From a checkpoint of a small sound classifier.
Model: 1.18M parameters, waveform 16khz input, arch quartznet, norm batchnorm, activation leaky_relu, depths [4, 9, 4], widths [96, 144, 208].
Training: soap at rate 0.0041, 9300 steps, batches of 128, held-out accuracy 63%.
Data: trained on acted Russian speech (Dusha), 45.7 epochs.
Rows from block 9 of a small sound classifier, named by matrix and row number. Rows with one number belong to one channel. Each number is 500 + 40 x the weight over its row's rms, rounded and kept within 0 to 999. All counts start at 0. Numbers have three digits each. After the name is the row's rms in percent of the matrix's.
After each channel's rows are labels from the 100 clips, of 14976, where the channel reaches its highest value: "strongest on" is what is common among them; "loudest band" is the band of the loudest frequency at the time of the peak. Only what is clearly more common there than usual is listed. The data: acted Russian speech (Dusha). In brackets: how many of the 100, against the usual share in percent.
# convs1: first pointwise conv (model.blocks.9.convs.1.weight, 144x144x1), inputs 0-143
# convs3: second pointwise conv (model.blocks.9.convs.3.weight, 144x144x1, transposed), outputs 0-143

convs1.130 096:504494508426509522521469442484471518458458489490487534520612521506460496526496541500524481565480534499521432570519484468523481399482499506469468495505498510483560455480504507455473546570538531495493509468458611540522511455592468504513544518453504490487542462421477517529537462490495472438460547440508570447476440434463517448450468487482513474477529472454483471455510575595509520579486525506551524542566524516477494483454620458473505
convs3.130 101:539572551507446520443519453524550543505547478495566474493485477477538522549443511552481536495516500521532544566472494540469572469441480472425442524514465523517537517524513429515558414492464516515500451535533481510435493529474536490524456526506506543575492491451513534569481441552508531480483457521463482508489525477523476494494513554484520539478466542563483542443554502449497442608538518543585519470560459513499534567614467582551514
strongest on: emotion: angry (51 vs 18.8); emotion: positive (38 vs 18.5)
loudest band: 500 to 1000 Hz (42 vs 8.6)

convs1.111 093:507521477482480433460439480510496536459463502494460490482517515552482581437519519477516477491473560587483445589578522511487470496474447528545565503443545456534486557511550509558538475488571491433483498561528464443551569469458507444511482522479513440510523517596436488461540500536501478452489489480545500516546514510502459472477472415528535474528488515509459482432458499506482589582503496558491416441514465567498549551452439484476513
convs3.111 099:511466480561498430525562438510505471586506461555527461568445485415559536482506584480505458477483486503415533523496487473457505464475505564560525476469526440496524535462551551498433470501457485448453430528446553477474471524524561484433512487535540488505526499539478488570527452489568493548514503531545496537539587560499454475503532475489484530533466507465497452431530509502440502524475472495508419479533532550503567445491412433529479
strongest on: emotion: angry (55 vs 18.8)
loudest band: 500 to 1000 Hz (44 vs 8.6)

convs1.18 101:471496500460489507432531474496477513551467472548486527474435359512551516484494493565499497515516487545540485496479566526442509549495484504527545463506471423521509501577567539452483458410502454475543463491492479526461490479487467495549427479478527540441503423500494452459519569487547472491520518501583463483517495474578512463464455539576484445541541494486568501483476523469555540551590523449548551479484428458427554533485530492474465
convs3.18 099:484542499476491560518490575545502523482502599447457563515535479495477479458504515536505507497462514502435568493519590499438609551544494531463506498506513474517486542437568452425457506464568479444568490534508461482428393512491463474540514478427528513508562437563515551488458471490551553532509491550473473503538499588498551493490516480522504469512542492554535524554536516514514468516507530517536444553529435485536490441423490509499549
strongest on: emotion: angry (57 vs 18.8)
loudest band: 500 to 1000 Hz (32 vs 8.6)

convs1.35 096:463486614531565458531512538481469492537511540516533524488574543543492467500487490456514529509535460463500467438430373516461480556495537541523473521491524407492538492500582597494525543496560463465435498450456502469485460529481519512450479473434474523548489436462455551454467503458563529481493472543501485495462504510524495462550573474454516480491474499532565548466421479568513501589532512507440528529469452553514522512455536508534513
convs3.35 088:559473581444485437522533438543466496398552598476531469463470518501486542451507478472534499530483506476519499469506512515509530452518480486546524433461463512475497484509487535456558525422496499479479465517528407471474484498527518484451435528437498470419576532498457561493501421538424524506549538445536534489484500530481486446617515517510473531579517568526429514452526465497403506510503531492539480483476478448538496516570536483506510
strongest on: emotion: positive (52 vs 18.5)
loudest band: 500 to 1000 Hz (30 vs 8.6)

convs1.54 104:519425428482513579519492499506495572550560506488532472490484477431475466531493493539419473494482365525507463469585508522516513422483428480454542587488452536551434447484494496477527491481554479575447507546512475452579586508494529479574571522482542509531540471491509479493513496569488538504441502505450487519482522492461464529472428480563510507543488506489468499505504511511509559518532447477471468539478474510416519483546481529520415
convs3.54 100:466450513501531473523525527575598508527538458486440438561579537563473481479493502540467518488453558509517466431513570505501520546456505539551501584513486518574491492439521499496474469517543550528531414444546534455499595473533539503576545528595504509472521488481510565521513488494502538459475487517470432480481496539554476466470505538490489522511446542508497563507559530546469427521464447502469571538483489464478476540448534598488532
strongest on: emotion: angry (48 vs 18.8)
loudest band: 500 to 1000 Hz (28 vs 8.6)

convs1.80 103:471466464548534519489547475514432480489549501493466566443518461414523471526482458529512483474515474571487478438470485534494457449482511528567550574568499441517519437409466514467498486510556491566422483455449474570520524417553450480507504551463425531447463472506477546500473468500537513491509499450502544429511471515514499489448508575537524467544493526468560549510559457533508573529503503496442463489544487470443561549551550474445444
convs3.80 105:465518465594540467580507460450584501528527474536475586462574426481452493529513529448503471561543462491449520467493484444489462506506492472475484493492597433535446511486476592500461510544523442508478558498493530434505493510490571517535507436472519443459533467533456559459503532490445444450511469505438537483460529452478487430453520546424498558574483590534489527460489507478505483481478536486489494448499451468483453467488559497530466
strongest on: emotion: positive (51 vs 18.5); emotion: angry (41 vs 18.8)
loudest band: 250 to 500 Hz (50 vs 22.2)

convs1.37 092:486471506481521419534540502490466496518547528471515456523561564499407517517492534430494493512519460467450486444449492483550485537467403479505543531507546433478518558510532492450532500478469484466511511486533467524491546466502520498420475480514512455492524442503502478513440514519523495343429489528508520497518468497580564491562417437486514471505534420455554461504471467483496513500526564534472495438430507458524513534399545437534539
convs3.37 099:502499510542594430551497484423479558495495475580472429537527485495481508472472449446475566463474522576434514520518453452489454458560445551515471468514485484475500465436498448532448504481468447465464558518459521534451523445418530549517467465451549503548485522467522450585514517497430405450498493560474496547465489477550575489517424513465536557498509482563523518569542499516508457493491507469459511450489533480477533528427529482476483
strongest on: emotion: angry (48 vs 18.8)
loudest band: 500 to 1000 Hz (50 vs 8.6)

convs1.8 096:468554534425378552464503536507487495460445586504400561431499499482453484532520489548508450518472545501483562518475554545552545533473498467544509503462508549517503476470500473462515485531446474435447501494439514513499548489554503444446497548460502432513474493541557407534501510515481509453516467529552487416455425528542487503479503472474477541425482568522526501507476555456474508556560453469449488481452526568531439516445497489531513
convs3.8 096:414492493478442449508549532513499488467475492588424454481552512519595556579539533515459551471525532487520534518536489552513545484544509483534585468538512579545433429508450460467455455526451473502433587451573534417460516492496497465473513501556483523533500500442504441519522513577483521526507470460435479463434519454554495517484490523492554437489503500541509480511416526456522453556543500495515530486528488473520477489523438494545459
strongest on: emotion: positive (39 vs 18.5)
loudest band: 500 to 1000 Hz (41 vs 8.6)

convs1.84 094:453544565598479471501521495471524463485557491529487564545543559490563440494446470537529422437456498499538458409535533507472479442539552477564528495492467513484538530498492448585461530499443498463538494413475544471526490425491463466487490527470461516504444491542538445536441475533494474476476504540490492464565542501510465452538469510531466447582515417490504471491529501495474536456518571527491537563423484501492523505495401471461437
convs3.84 098:507459412506491526488537573409514487566546547514533501452515471500513549523556491466537493492511475524513477452501555462492454547557509521521544544460551502509527528473507489598457447511514497552544503518587461497530522509457475503484472554537448534496483483474411442423471484517497577470543480493470481471470572391500438477488459443456451448506504521484486429485466470490448506532476466595513485392441444447495531515514524528486502
strongest on: emotion: angry (58 vs 18.8)
loudest band: 500 to 1000 Hz (32 vs 8.6)

convs1.110 096:534529524485525524504460555515548481549524550540508528476531517567458486422503429498527468496508511569507480427484529527470541480515528457465521523505510477590508463471527471444464479508512522459429463532445488493503514541485485531473522508535499526414464543519493520604465506492501548542467445528466487416552519478391526575478562549511590507531489580502448470435467548511520449544559507456513481452445547463468473497545542518602501
convs3.110 098:554473507536512488516537466463494486532464549471450374411526530435482505512482454517531504553485479498544439499486415490499507507512534462451456515484523563558542475459513457460480469511516481481545489491573510399485539509506516490481451496521517429480483497506538471503556523543533489498512499508482439537438477490501600511433514535490521506528497500511484507393503478482587458597561557451460493491488484518426450394495475554561469
strongest on: emotion: angry (50 vs 18.8)
loudest band: 500 to 1000 Hz (32 vs 8.6)

convs1.118 097:505386504530423481529530510475538543516491472550432569451487554510485534528566491502509429549590510538515527444465500504502539496503547497495445512522556397526519465484481482549557481525431499446447510569449437462493488478506465529507537551483437427545490531407484538528490561469443471451503520521526485472497467526471484411512546529515469491493587514463508491503548473411517456478541514521435530500445514510478478529487488421522481
convs3.118 091:487491425537490519520518579497505531586506458527492534493575564539559508509550456491504500484490554565458489553516528530505440440540480493520491517527493520504520542551472395514483572501563509536526496455543515498572479513538484511514559473544498439453548521542550506467403514551515529515482482439424507502462476498465424461480544521514559473452490532500574509413506503465442502532513522428471550532488480534508402546447547480575504
strongest on: emotion: positive (58 vs 18.5); emotion: angry (39 vs 18.8)
loudest band: 500 to 1000 Hz (36 vs 8.6)

convs1.52 096:424417512500502544427478505461527512479414517415489492414531514536503530458503550526411553473485493459458516521553512492502504485537536576494498534536526479511499510436516521519545494511566518494446432517491529475536476483447477467477479509491540568485484496423434486515548468514518515381443521523443491515544493490542467464506570487428543458526515536430519451475448571509505578534430592476487509501598538482473513483502502491500486
convs3.52 104:512561486568499453473473540475508458534465527522454553555492506482422526472499540452489456563542466539556484584474575565479510570540475499455496438448499527543465547500512479448532517508502546462556544566494470476421502448477481503491431490554578483496548491522559487431509479484537465522539574491458494497514564514523485504524528542519520515495536619451443491499504495578496447506499477500439478457441511447493611475539504528506543
strongest on: emotion: positive (55 vs 18.5)
loudest band: 500 to 1000 Hz (39 vs 8.6)

convs1.85 100:532480488426584480491479550521459511453441465535451427523466507478546515395463480483521451484469504506520496536509537490522515543598446521521498424577485434478493503457463507488504545549466516500463501487445547523522518448459530479475454512572571591470582540535514565500504475506502544482479491460504581503576460563532505477511442459494489505499511528543477425428477472567485498511518469471409508495511497596541533533505478510549468
convs3.85 100:513543527469497514471490527486502448526537541546464500437496502497430492532593590572460498520506496441442480549453495545487555449405447517464457513493476467502448444475362484492497530506511463511451460521497479429513450442520507576556525517555510517492514576448490476544485546500547514506565505495571552458481535540556491495467538501495428450480482473466506424471453539490460531527470481454484544474477512456488546464465493418452492
strongest on: emotion: angry (45 vs 18.8)
loudest band: 250 to 500 Hz (46 vs 22.2)

convs1.7 098:477509528468478551528509476432471482549472508487460489479416426523467455544486451512484523470521485508496487518583514552515484503501471528452507517546524553473563573485488425474460461477484451500540484556601449515408463582551544516494524442447551551516493504513496439491515442513471484549534540480543477474508460536547469521434573504507439477450527522557542477506453495486503465455479451480521452474577539515542370521525565525527471
convs3.7 088:525459547563472538461460511482497557559470595527522456551501569502556588506543438433529485515510546467555566499461585544529449488512434499557503459501430546429470519484534488455425515516498513507592515519474464497392487488467490525524477458528485450548562546453509524499475488550457546489532396470527449500467433507537512507537452493533578494476512488497474498470504493492505519522522518553509469546544471534517480520455523459568474
strongest on: emotion: positive (44 vs 18.5)
loudest band: 500 to 1000 Hz (29 vs 8.6)

convs1.47 098:510591541557488488505486460510462515453549635538525522514496544518502404526507536533477490578536497507517468429453495487483550439487462466447471461556500527487521489544456470503495492516483528508523571497463491454491497540463508432545544462516493489544461502586470477474518500481491555524480429449532557506506476431504475443466488573428474517504491523512488438481549493529534551505436532529476535587505486504511345471530552483503494
convs3.47 100:495485516564481418545544465504512530503464495495471537553560561528458438448460496437454528482487458444457516474552469556436493507490540541426467426512523501492537514555612551538529549506480469593442505507522515504495526529541512503392503518463460488500551486521463520473440529503513468589533485568534457540519512575519544496461486446495438454477448494509507528519507547462524460501457535505511468434497489602449525519443444500499495
strongest on: emotion: angry (62 vs 18.8)
loudest band: 500 to 1000 Hz (30 vs 8.6)