A small sound classifier, trained from scratch: held-out accuracy 63%, 26041 training examples.
Rows from block 13 of a small sound classifier, named by matrix and row number. Rows with one number belong to one channel. Each number is 500 + 25 x the weight over its row's rms, rounded and kept within 0 to 999. All counts start at 0. Numbers have three digits each.
After each channel's rows are labels from the 100 clips, of 14976, where the channel reaches its highest value: "responds to" is what is common among them. Only what is clearly more common there than usual is listed. The data: acted Russian speech (Dusha).
# convs1: first pointwise conv (model.blocks.13.convs.1.weight, 208x144x1), inputs 72-143
# convs3: second pointwise conv (model.blocks.13.convs.3.weight, 208x208x1, transposed), outputs 52-103

convs1.78:499568520521541481512526505458458498536506523494491475457479479507507529518498471492501485553489482485451486512508497499519500472527502485510498494540469508503491491450495453472487496504559483465465498499482511536446
convs3.78:529490475528502473493447477515504507541503504490535497528536507479530459494528484482520484504484515466519498522450512503495495535486506503474522468531551474
responds to: emotion: angry

convs1.109:502540529476555501500511495501505532478498493501465481519528511520544498489470546471474467510471494510514480522498504498470493493473487514509519491520531509487486472482512479504513492495465545497507504530526502408466
convs3.109:530489482483494486501483516461455503486481507477540532502492503478496526528499541554507474500480481461510502503507518514507501492512481539483487549509513460
responds to: emotion: angry

convs1.67:513550509525514491434563520480509457452485487492497528457494502461518507519531473427531476495487506475519502456512496485486497544518501471479512515485504484509505478498493480514460507454494521546483461540527521486489
convs3.67:520499503465531462498530498486524503510552532511506489499521535464494482494482554509486482502520506505499479501489495435527507493483493477565508493567462499
responds to: emotion: angry

convs1.113:478459490465505521454482523472462535465531500476534476511473473507496481481479500489488560494488482506511492481507475464580476494506479558509511503534508509520488518536498499499481527502494465499497514480501486526513
convs3.113:472517547530483516484504473486466447536455500511504486510521488510467505508537499519505496480505508499488469549515518541520454516475524506482486498488555488
responds to: emotion: angry

convs1.199:558489508505547486497505493525538482530490512501504528551512526500532538548500488502515527520544474492475479454507516498549556511475506512470472502493489479491546474454476511492481507521562508460475478497499482520481
convs3.199:487532464515484503469512557522497488521486489485527501489480500491506490500483495480475550526477510532495535528490486515549471509528523543510526464498463540
responds to: emotion: positive

convs1.163:485487518481501499516460516497516465483472509500530501485542492531548492504561467500526529513538472476472450484486476472506447540497524512489443459547518517485506496492455516496523540510516482515512499491490488501512
convs3.163:505513514562495478533475485502507501529527517534474457543478462501475511481495460507467454506500494490494516473514507491517458495537504460524493510509511499
responds to: emotion: angry; emotion: positive

convs1.159:506539529467513494493519549487535483532511503480469511467506475445479478479492470523528527444540532513494483535469500513503483493503512503525433516488527521530537453476558507446530486524508467514465519483499487459489
convs3.159:522464501458484526508491518524520510474555479517514490503529549495475493505485559452530507477447492466519480529484530531502534500501513466536497486471517500
responds to: emotion: angry

convs1.191:483515499509499492482482498500496515437562488506512471528502530508484507498496429488504522513488480459493464502490531534543452520504489512475551497511496519418527486533495492475509532485500514477483464493493511505567
convs3.191:526540531492481478481514472504476458467462477471530495465478517522467480533494472493464522498543501474482535506502546455538483529511492519500493503509536579
responds to: emotion: angry

convs1.203:525513445486525549538479528480506471478498512517481510473464508506480511478542503502550490484521527485506520490528527485477516452446496470497474538573455502465516498496487493494527503496429498493473482471526505518507
convs3.203:506506504474485534470488512503484525544521472492463475445506479517533485515510501499499485530469477474496471419493481503485534479529513469452483474496522515
responds to: emotion: angry

convs1.7:529468493510535509566513534491486461528479512481502498533494503482503462537508495518472493487533521468492472544473462500520527515450498515505513482495502461467509500506523514526493510518465506436478528489511477537479
convs3.7:528492501504511527502499530494487457508511455518512489438495506491496568529518493479502540510465484507529507515505524520484477523500509492466470517479485502
responds to: emotion: angry

convs1.194:500504517484513458511504496509497509513494470461528514493510533505489504520530518509486498504536475490482524516456504556497527501526532497526484484526474525498513454531503505490480487548544480517538465501480524458482
convs3.194:465495462523513531519504487507498497503463516485480533544488531533495485487502502482489456502439496515494505519495482485525545489542490517537541506504499526
responds to: emotion: angry

convs1.61:477489519489485501521493452514492506462516498511523487531477486542502517533500538496545511484469478469538537484490492453473512470494462480498519505509491466516521459499496519538501520474553454515498498489526501514511
convs3.61:454479512458470489505553467520543524506506489493500529486493501489487510516494522530492495510513493459494526501510506477512488471457480521457446491512530481
responds to: emotion: angry; emotion: positive

convs1.190:527540500494473515498451501506489530493575508517482464516453511513506522508480483503526475491520484527501528508501473505476503497508463525477487519447478480509513497478493541499521514559496487531457508504453500469499
convs3.190:466491475465536479508486487456533515461506454468509552489518503489516478481497524505498507508512477526534503547522492476485506520483506494511472523501504482
responds to: emotion: positive

convs1.42:520497438550502509477464459499495473503512473538482500530510493502518497556524520525513556482494510469484456491506530486526521537533472483473499479453557519499490439532511502534501456496537482519483505509519485500523
convs3.42:506472476524511498476514498486471546543482518495508478542476468525470539484515532495506536502468498517479543527517482503530534486508507555542488488543456512
responds to: emotion: angry

convs1.10:521504491485478495482491454522532512463485491481504484512482468501519480495490495497480537483518496484503525470398531537518507507522480491505506484489517526544497533536484463517523512502520526570507452521508516442515
convs3.10:523490502515491510519502500495489512529509471475460462481462468482543490460496537496475492526527513476495474498507477509498499509520533455505503519472532526
responds to: emotion: angry

convs1.119:498508489498489514537506518506532538551512535504474544486472520463533541525487525534493499483528526467487498480492461506463518497544531506506522496473512492493506473516513504496497515490474481480508441532452548508499
convs3.119:504503454489543521494472508498483499480536495476520504520480511502514467484481516537451503538534541507509463518507497477489484530495467488500518538543503504
responds to: emotion: angry

convs1.87:484508552504506466493453521497504469520504478489537434508504495479454524473548501461524515526484528509475500480526491458457509558478499492493496459505504508501489494471512444512530502515536536548528474486517505540466
convs3.87:521475508514508483469511509447487520503568517515526483516483447481549496484526477507495493484522557476484531524488518510471459454530554496512527575510487489
responds to: emotion: angry

convs1.149:442472492513463495517440501461482495517499502541476497515519497506534536530558487500505533516555493478510486533519559534538492514493539503503520504454506513535507534468498529484497476473474548522500521496495523505466
convs3.149:477480513540505502470522521564500516522539431492522492534496503491495482513451481507491428466510525508452508494491489489510502497504532484525478539487459495
responds to: emotion: angry

convs1.85:496506482540494477519528464490501518501469501480486494473493526458543517548504478482506496491514515526485467485486511461490503470517495489515539517475499506478532509535505476495497516500482494474475514486569474553481
convs3.85:496526483502471498486512521510510494501493507492457515496546475501505497484536516520504536480466546530544476486539486506497508490555490437487509510545499532
responds to: emotion: angry

convs1.35:513463499492553493516499455522536517506487537466484511485482461568482505529486524462472543458489541529543458514504479494500523489490519492511508525510473506528482487490496524489516492501505505567533489512507535492475
convs3.35:531486523480441507527476500479473501509489518526497457468527464490508493472486502504486475512529484507477539477516520484531488497502511479503508490480509511
responds to: emotion: angry

convs1.177:520520505492536476478468511540520487491454503454501487486517473482479476475515470498531504484523525476531474487490507501507503523486527475496499476443450497539488483501490476517483477511518515477524490503498529513544
convs3.177:523457452507479507549498505475521504465469476480499497499547501492538494477465553498488530461468509497537484501483560492521514521449498521512471482457509481
responds to: emotion: angry

convs1.114:490466521457489503500489458493498496470515468500524502495548499536524496514497503482498503454510486507494500527507500451562492551513512479495481517542482509549506516537487502542523533487474513487520534491437490472470
convs3.114:515488464513510463510503528552515506487493520511500496444524472533507498447493516487524511517498524486477535510562493500504514456461487473513492475510516531
responds to: emotion: angry

convs1.167:527473521463542449533465474472513488515499494508486542485494489501489517449485505485488502486495534515522498526520481529544537481506513467537475514520475454519497512500509463472475520446482521527475525486544527458526
convs3.167:512479530460464514524500507505502471540508507489481504547494490520542497514516514508451488492506518499498509522499526498513511463420504456462531455508486495
responds to: emotion: angry

convs1.105:526484515460546519503487504507486509478495522484501458522514514484498460458501518519541510500547544498536487516499526491554480468463514476491485493491514529491491494504550481481499533491523477531459514516530521502562
convs3.105:532503500538500519463498491516523535519465501532450473508498506496448517499472559497504494508512539508501471499480540532476527486499510505487521527516538540
responds to: emotion: angry

convs1.44:470501489540525487484471553488524466537511472518529529527501517541494500480539500512529485483551493523500520452496474565516473495516536486502520536449498484551517444519509449490527490469509518503527489465511488474469
convs3.44:541490484503502496493485536485494471484481500514471487476516519487465448490523483481471497492515506537517546544528514517502530509519496519439504531534493507
responds to: emotion: angry

convs1.180:486516474497507459502459510507475504541500492480496487481505479526486518477509461459559511505486504490525432496529500469482449494514510495476570497488519484515493449463464499477536505465452518477533471488463470530484
convs3.180:506500476536448511492479464494490495508498520496513500509484473507527515573497495533475518495508481485467559499515461481511513482486498496496500457504526528
responds to: emotion: angry

convs1.164:492502490484472465542462489507459502473474517507490472504493499493510542473475515447489508544499504466474525494518505511473454536469475485499475529496471501475452471446506460494502497517527511506474485484519506502531
convs3.164:489532483469480488540487514441518510515543530523529490482495482465495488531509522490561502536498494518513428521494480498499491497446539491479490517472554468
responds to: emotion: angry

convs1.134:494506496474549460467513478488528527478498465516484476552507483488466450525492519499516483469471501525540491470463479526487500521496487502508511533568508493487511500508496487510479488514466517516495472467457511513486
convs3.134:512527486476521503485446503549463534524426486467524477537505495504527482509503475515518473480454543506530544528501531543542479477532507499508496515506488459
responds to: emotion: angry

convs1.179:561488466497465520495472521517483533531482492482463500526543475512504504504490511481472505505526472496515521510495556510516517505583475512540491486494505492443506505520508490521514496483530506512488487469497541523505
convs3.179:468518513502515502469528507507452522476507554468463517487501486517505521491476511520521505541461530480531489484493472471495528505512486483459506521483524522
responds to: emotion: positive

convs1.170:484473533518488518506527471513494495524466543504509523525482491514521456463500476515503493485474451516485522490521506568506519496500497518543519488528446495437487516494537512497506552511510478525469508505502527496540
convs3.170:518516502481483497553465486500467500506519508489518498514504503518491519493514493472490530529531510548482530458526504470519513510476488543551484520484528514
responds to: emotion: angry

convs1.65:456492502532536555467509474488488505508492525495476480531527528485507521536484493486509484556488488471508491521530533497555510539534511482496491493446500494521493486484509481505537555476502523508506458496521525548507
convs3.65:493490471508509514519545469492517495486486519477518509477483445550496508485499496501477505470520424476492491501489463500507485462431510510471480503501480467
responds to: emotion: angry

convs1.103:453496505519478486478450500503507539528428541511516509504519511498486462510429515514527504513479515517501465502472555472514471523524543478555495505521487504516476481481513470540478515514518474469493517507522522489523
convs3.103:491524499464481483503502506495480502547501499512522486534508513522496562494490484473477519491519520476524495492514489527529505470486520494519480490459498483
responds to: emotion: angry

convs1.3:505474505510488481510468545473489508475534505517520505509477547489519511465498519510493482473473508480506471504518513558543496452514553517523507512528491505530474486455530487441464491495541482528532555518515554484495
convs3.3:501493509491514506480515527470475486459508478530479507471550527535508459512456488501522455481471535498503498525517489496528531462488528483481490503450460494
responds to: emotion: angry

convs1.138:537524498492514519498515522528485536501479546495481513533486493514506499495507451534479491470471501540507542494497478537511565521516478496496508565483509522504483524517516483540478466502515486442489498486491535529495
convs3.138:463504489465493486494497449528466491481490477469499463496493503519563473495506514493510504507518510517481450477514534466538508501538485529505530525499485542
responds to: emotion: angry

convs1.158:493466448498507518494510503467526498491509499554475470532494505504479471508512442531510509484503505488538501487523506461503495477473491498482519519515430549523512459478500504515473482491502507465476506506509548509480
convs3.158:489509497506513514476489490516493521463493541502475463530544474506520538524517507522529462491531516504484521477535586494511513520512484494538526494460494547
responds to: emotion: angry

convs1.13:511466482471504526532471502470468544528489464506481526519523514486485491576524520500519494520498507446511459463467485477504458454461488515503505512505500535512497480461498472524473495520508512514479474531471535517508
convs3.13:484469500509521519458501518518481468449512484494506493526496497459506512468468477463481474447461492501462472475528509491499523487510525495482509454483474497
responds to: emotion: angry

convs1.127:489491493557464508486496496479505463505494465510482500505463457479548535457527465491521519508463502514462505472502475515479507468493519474527493549532447517462518486493473521545518520446509489503484510520472509515478
convs3.127:559482516541502524525518473492471483516471496498503516480489504514468547502519494493481529480483515509513521499461512516482442511467494501522506471547498478
responds to: emotion: angry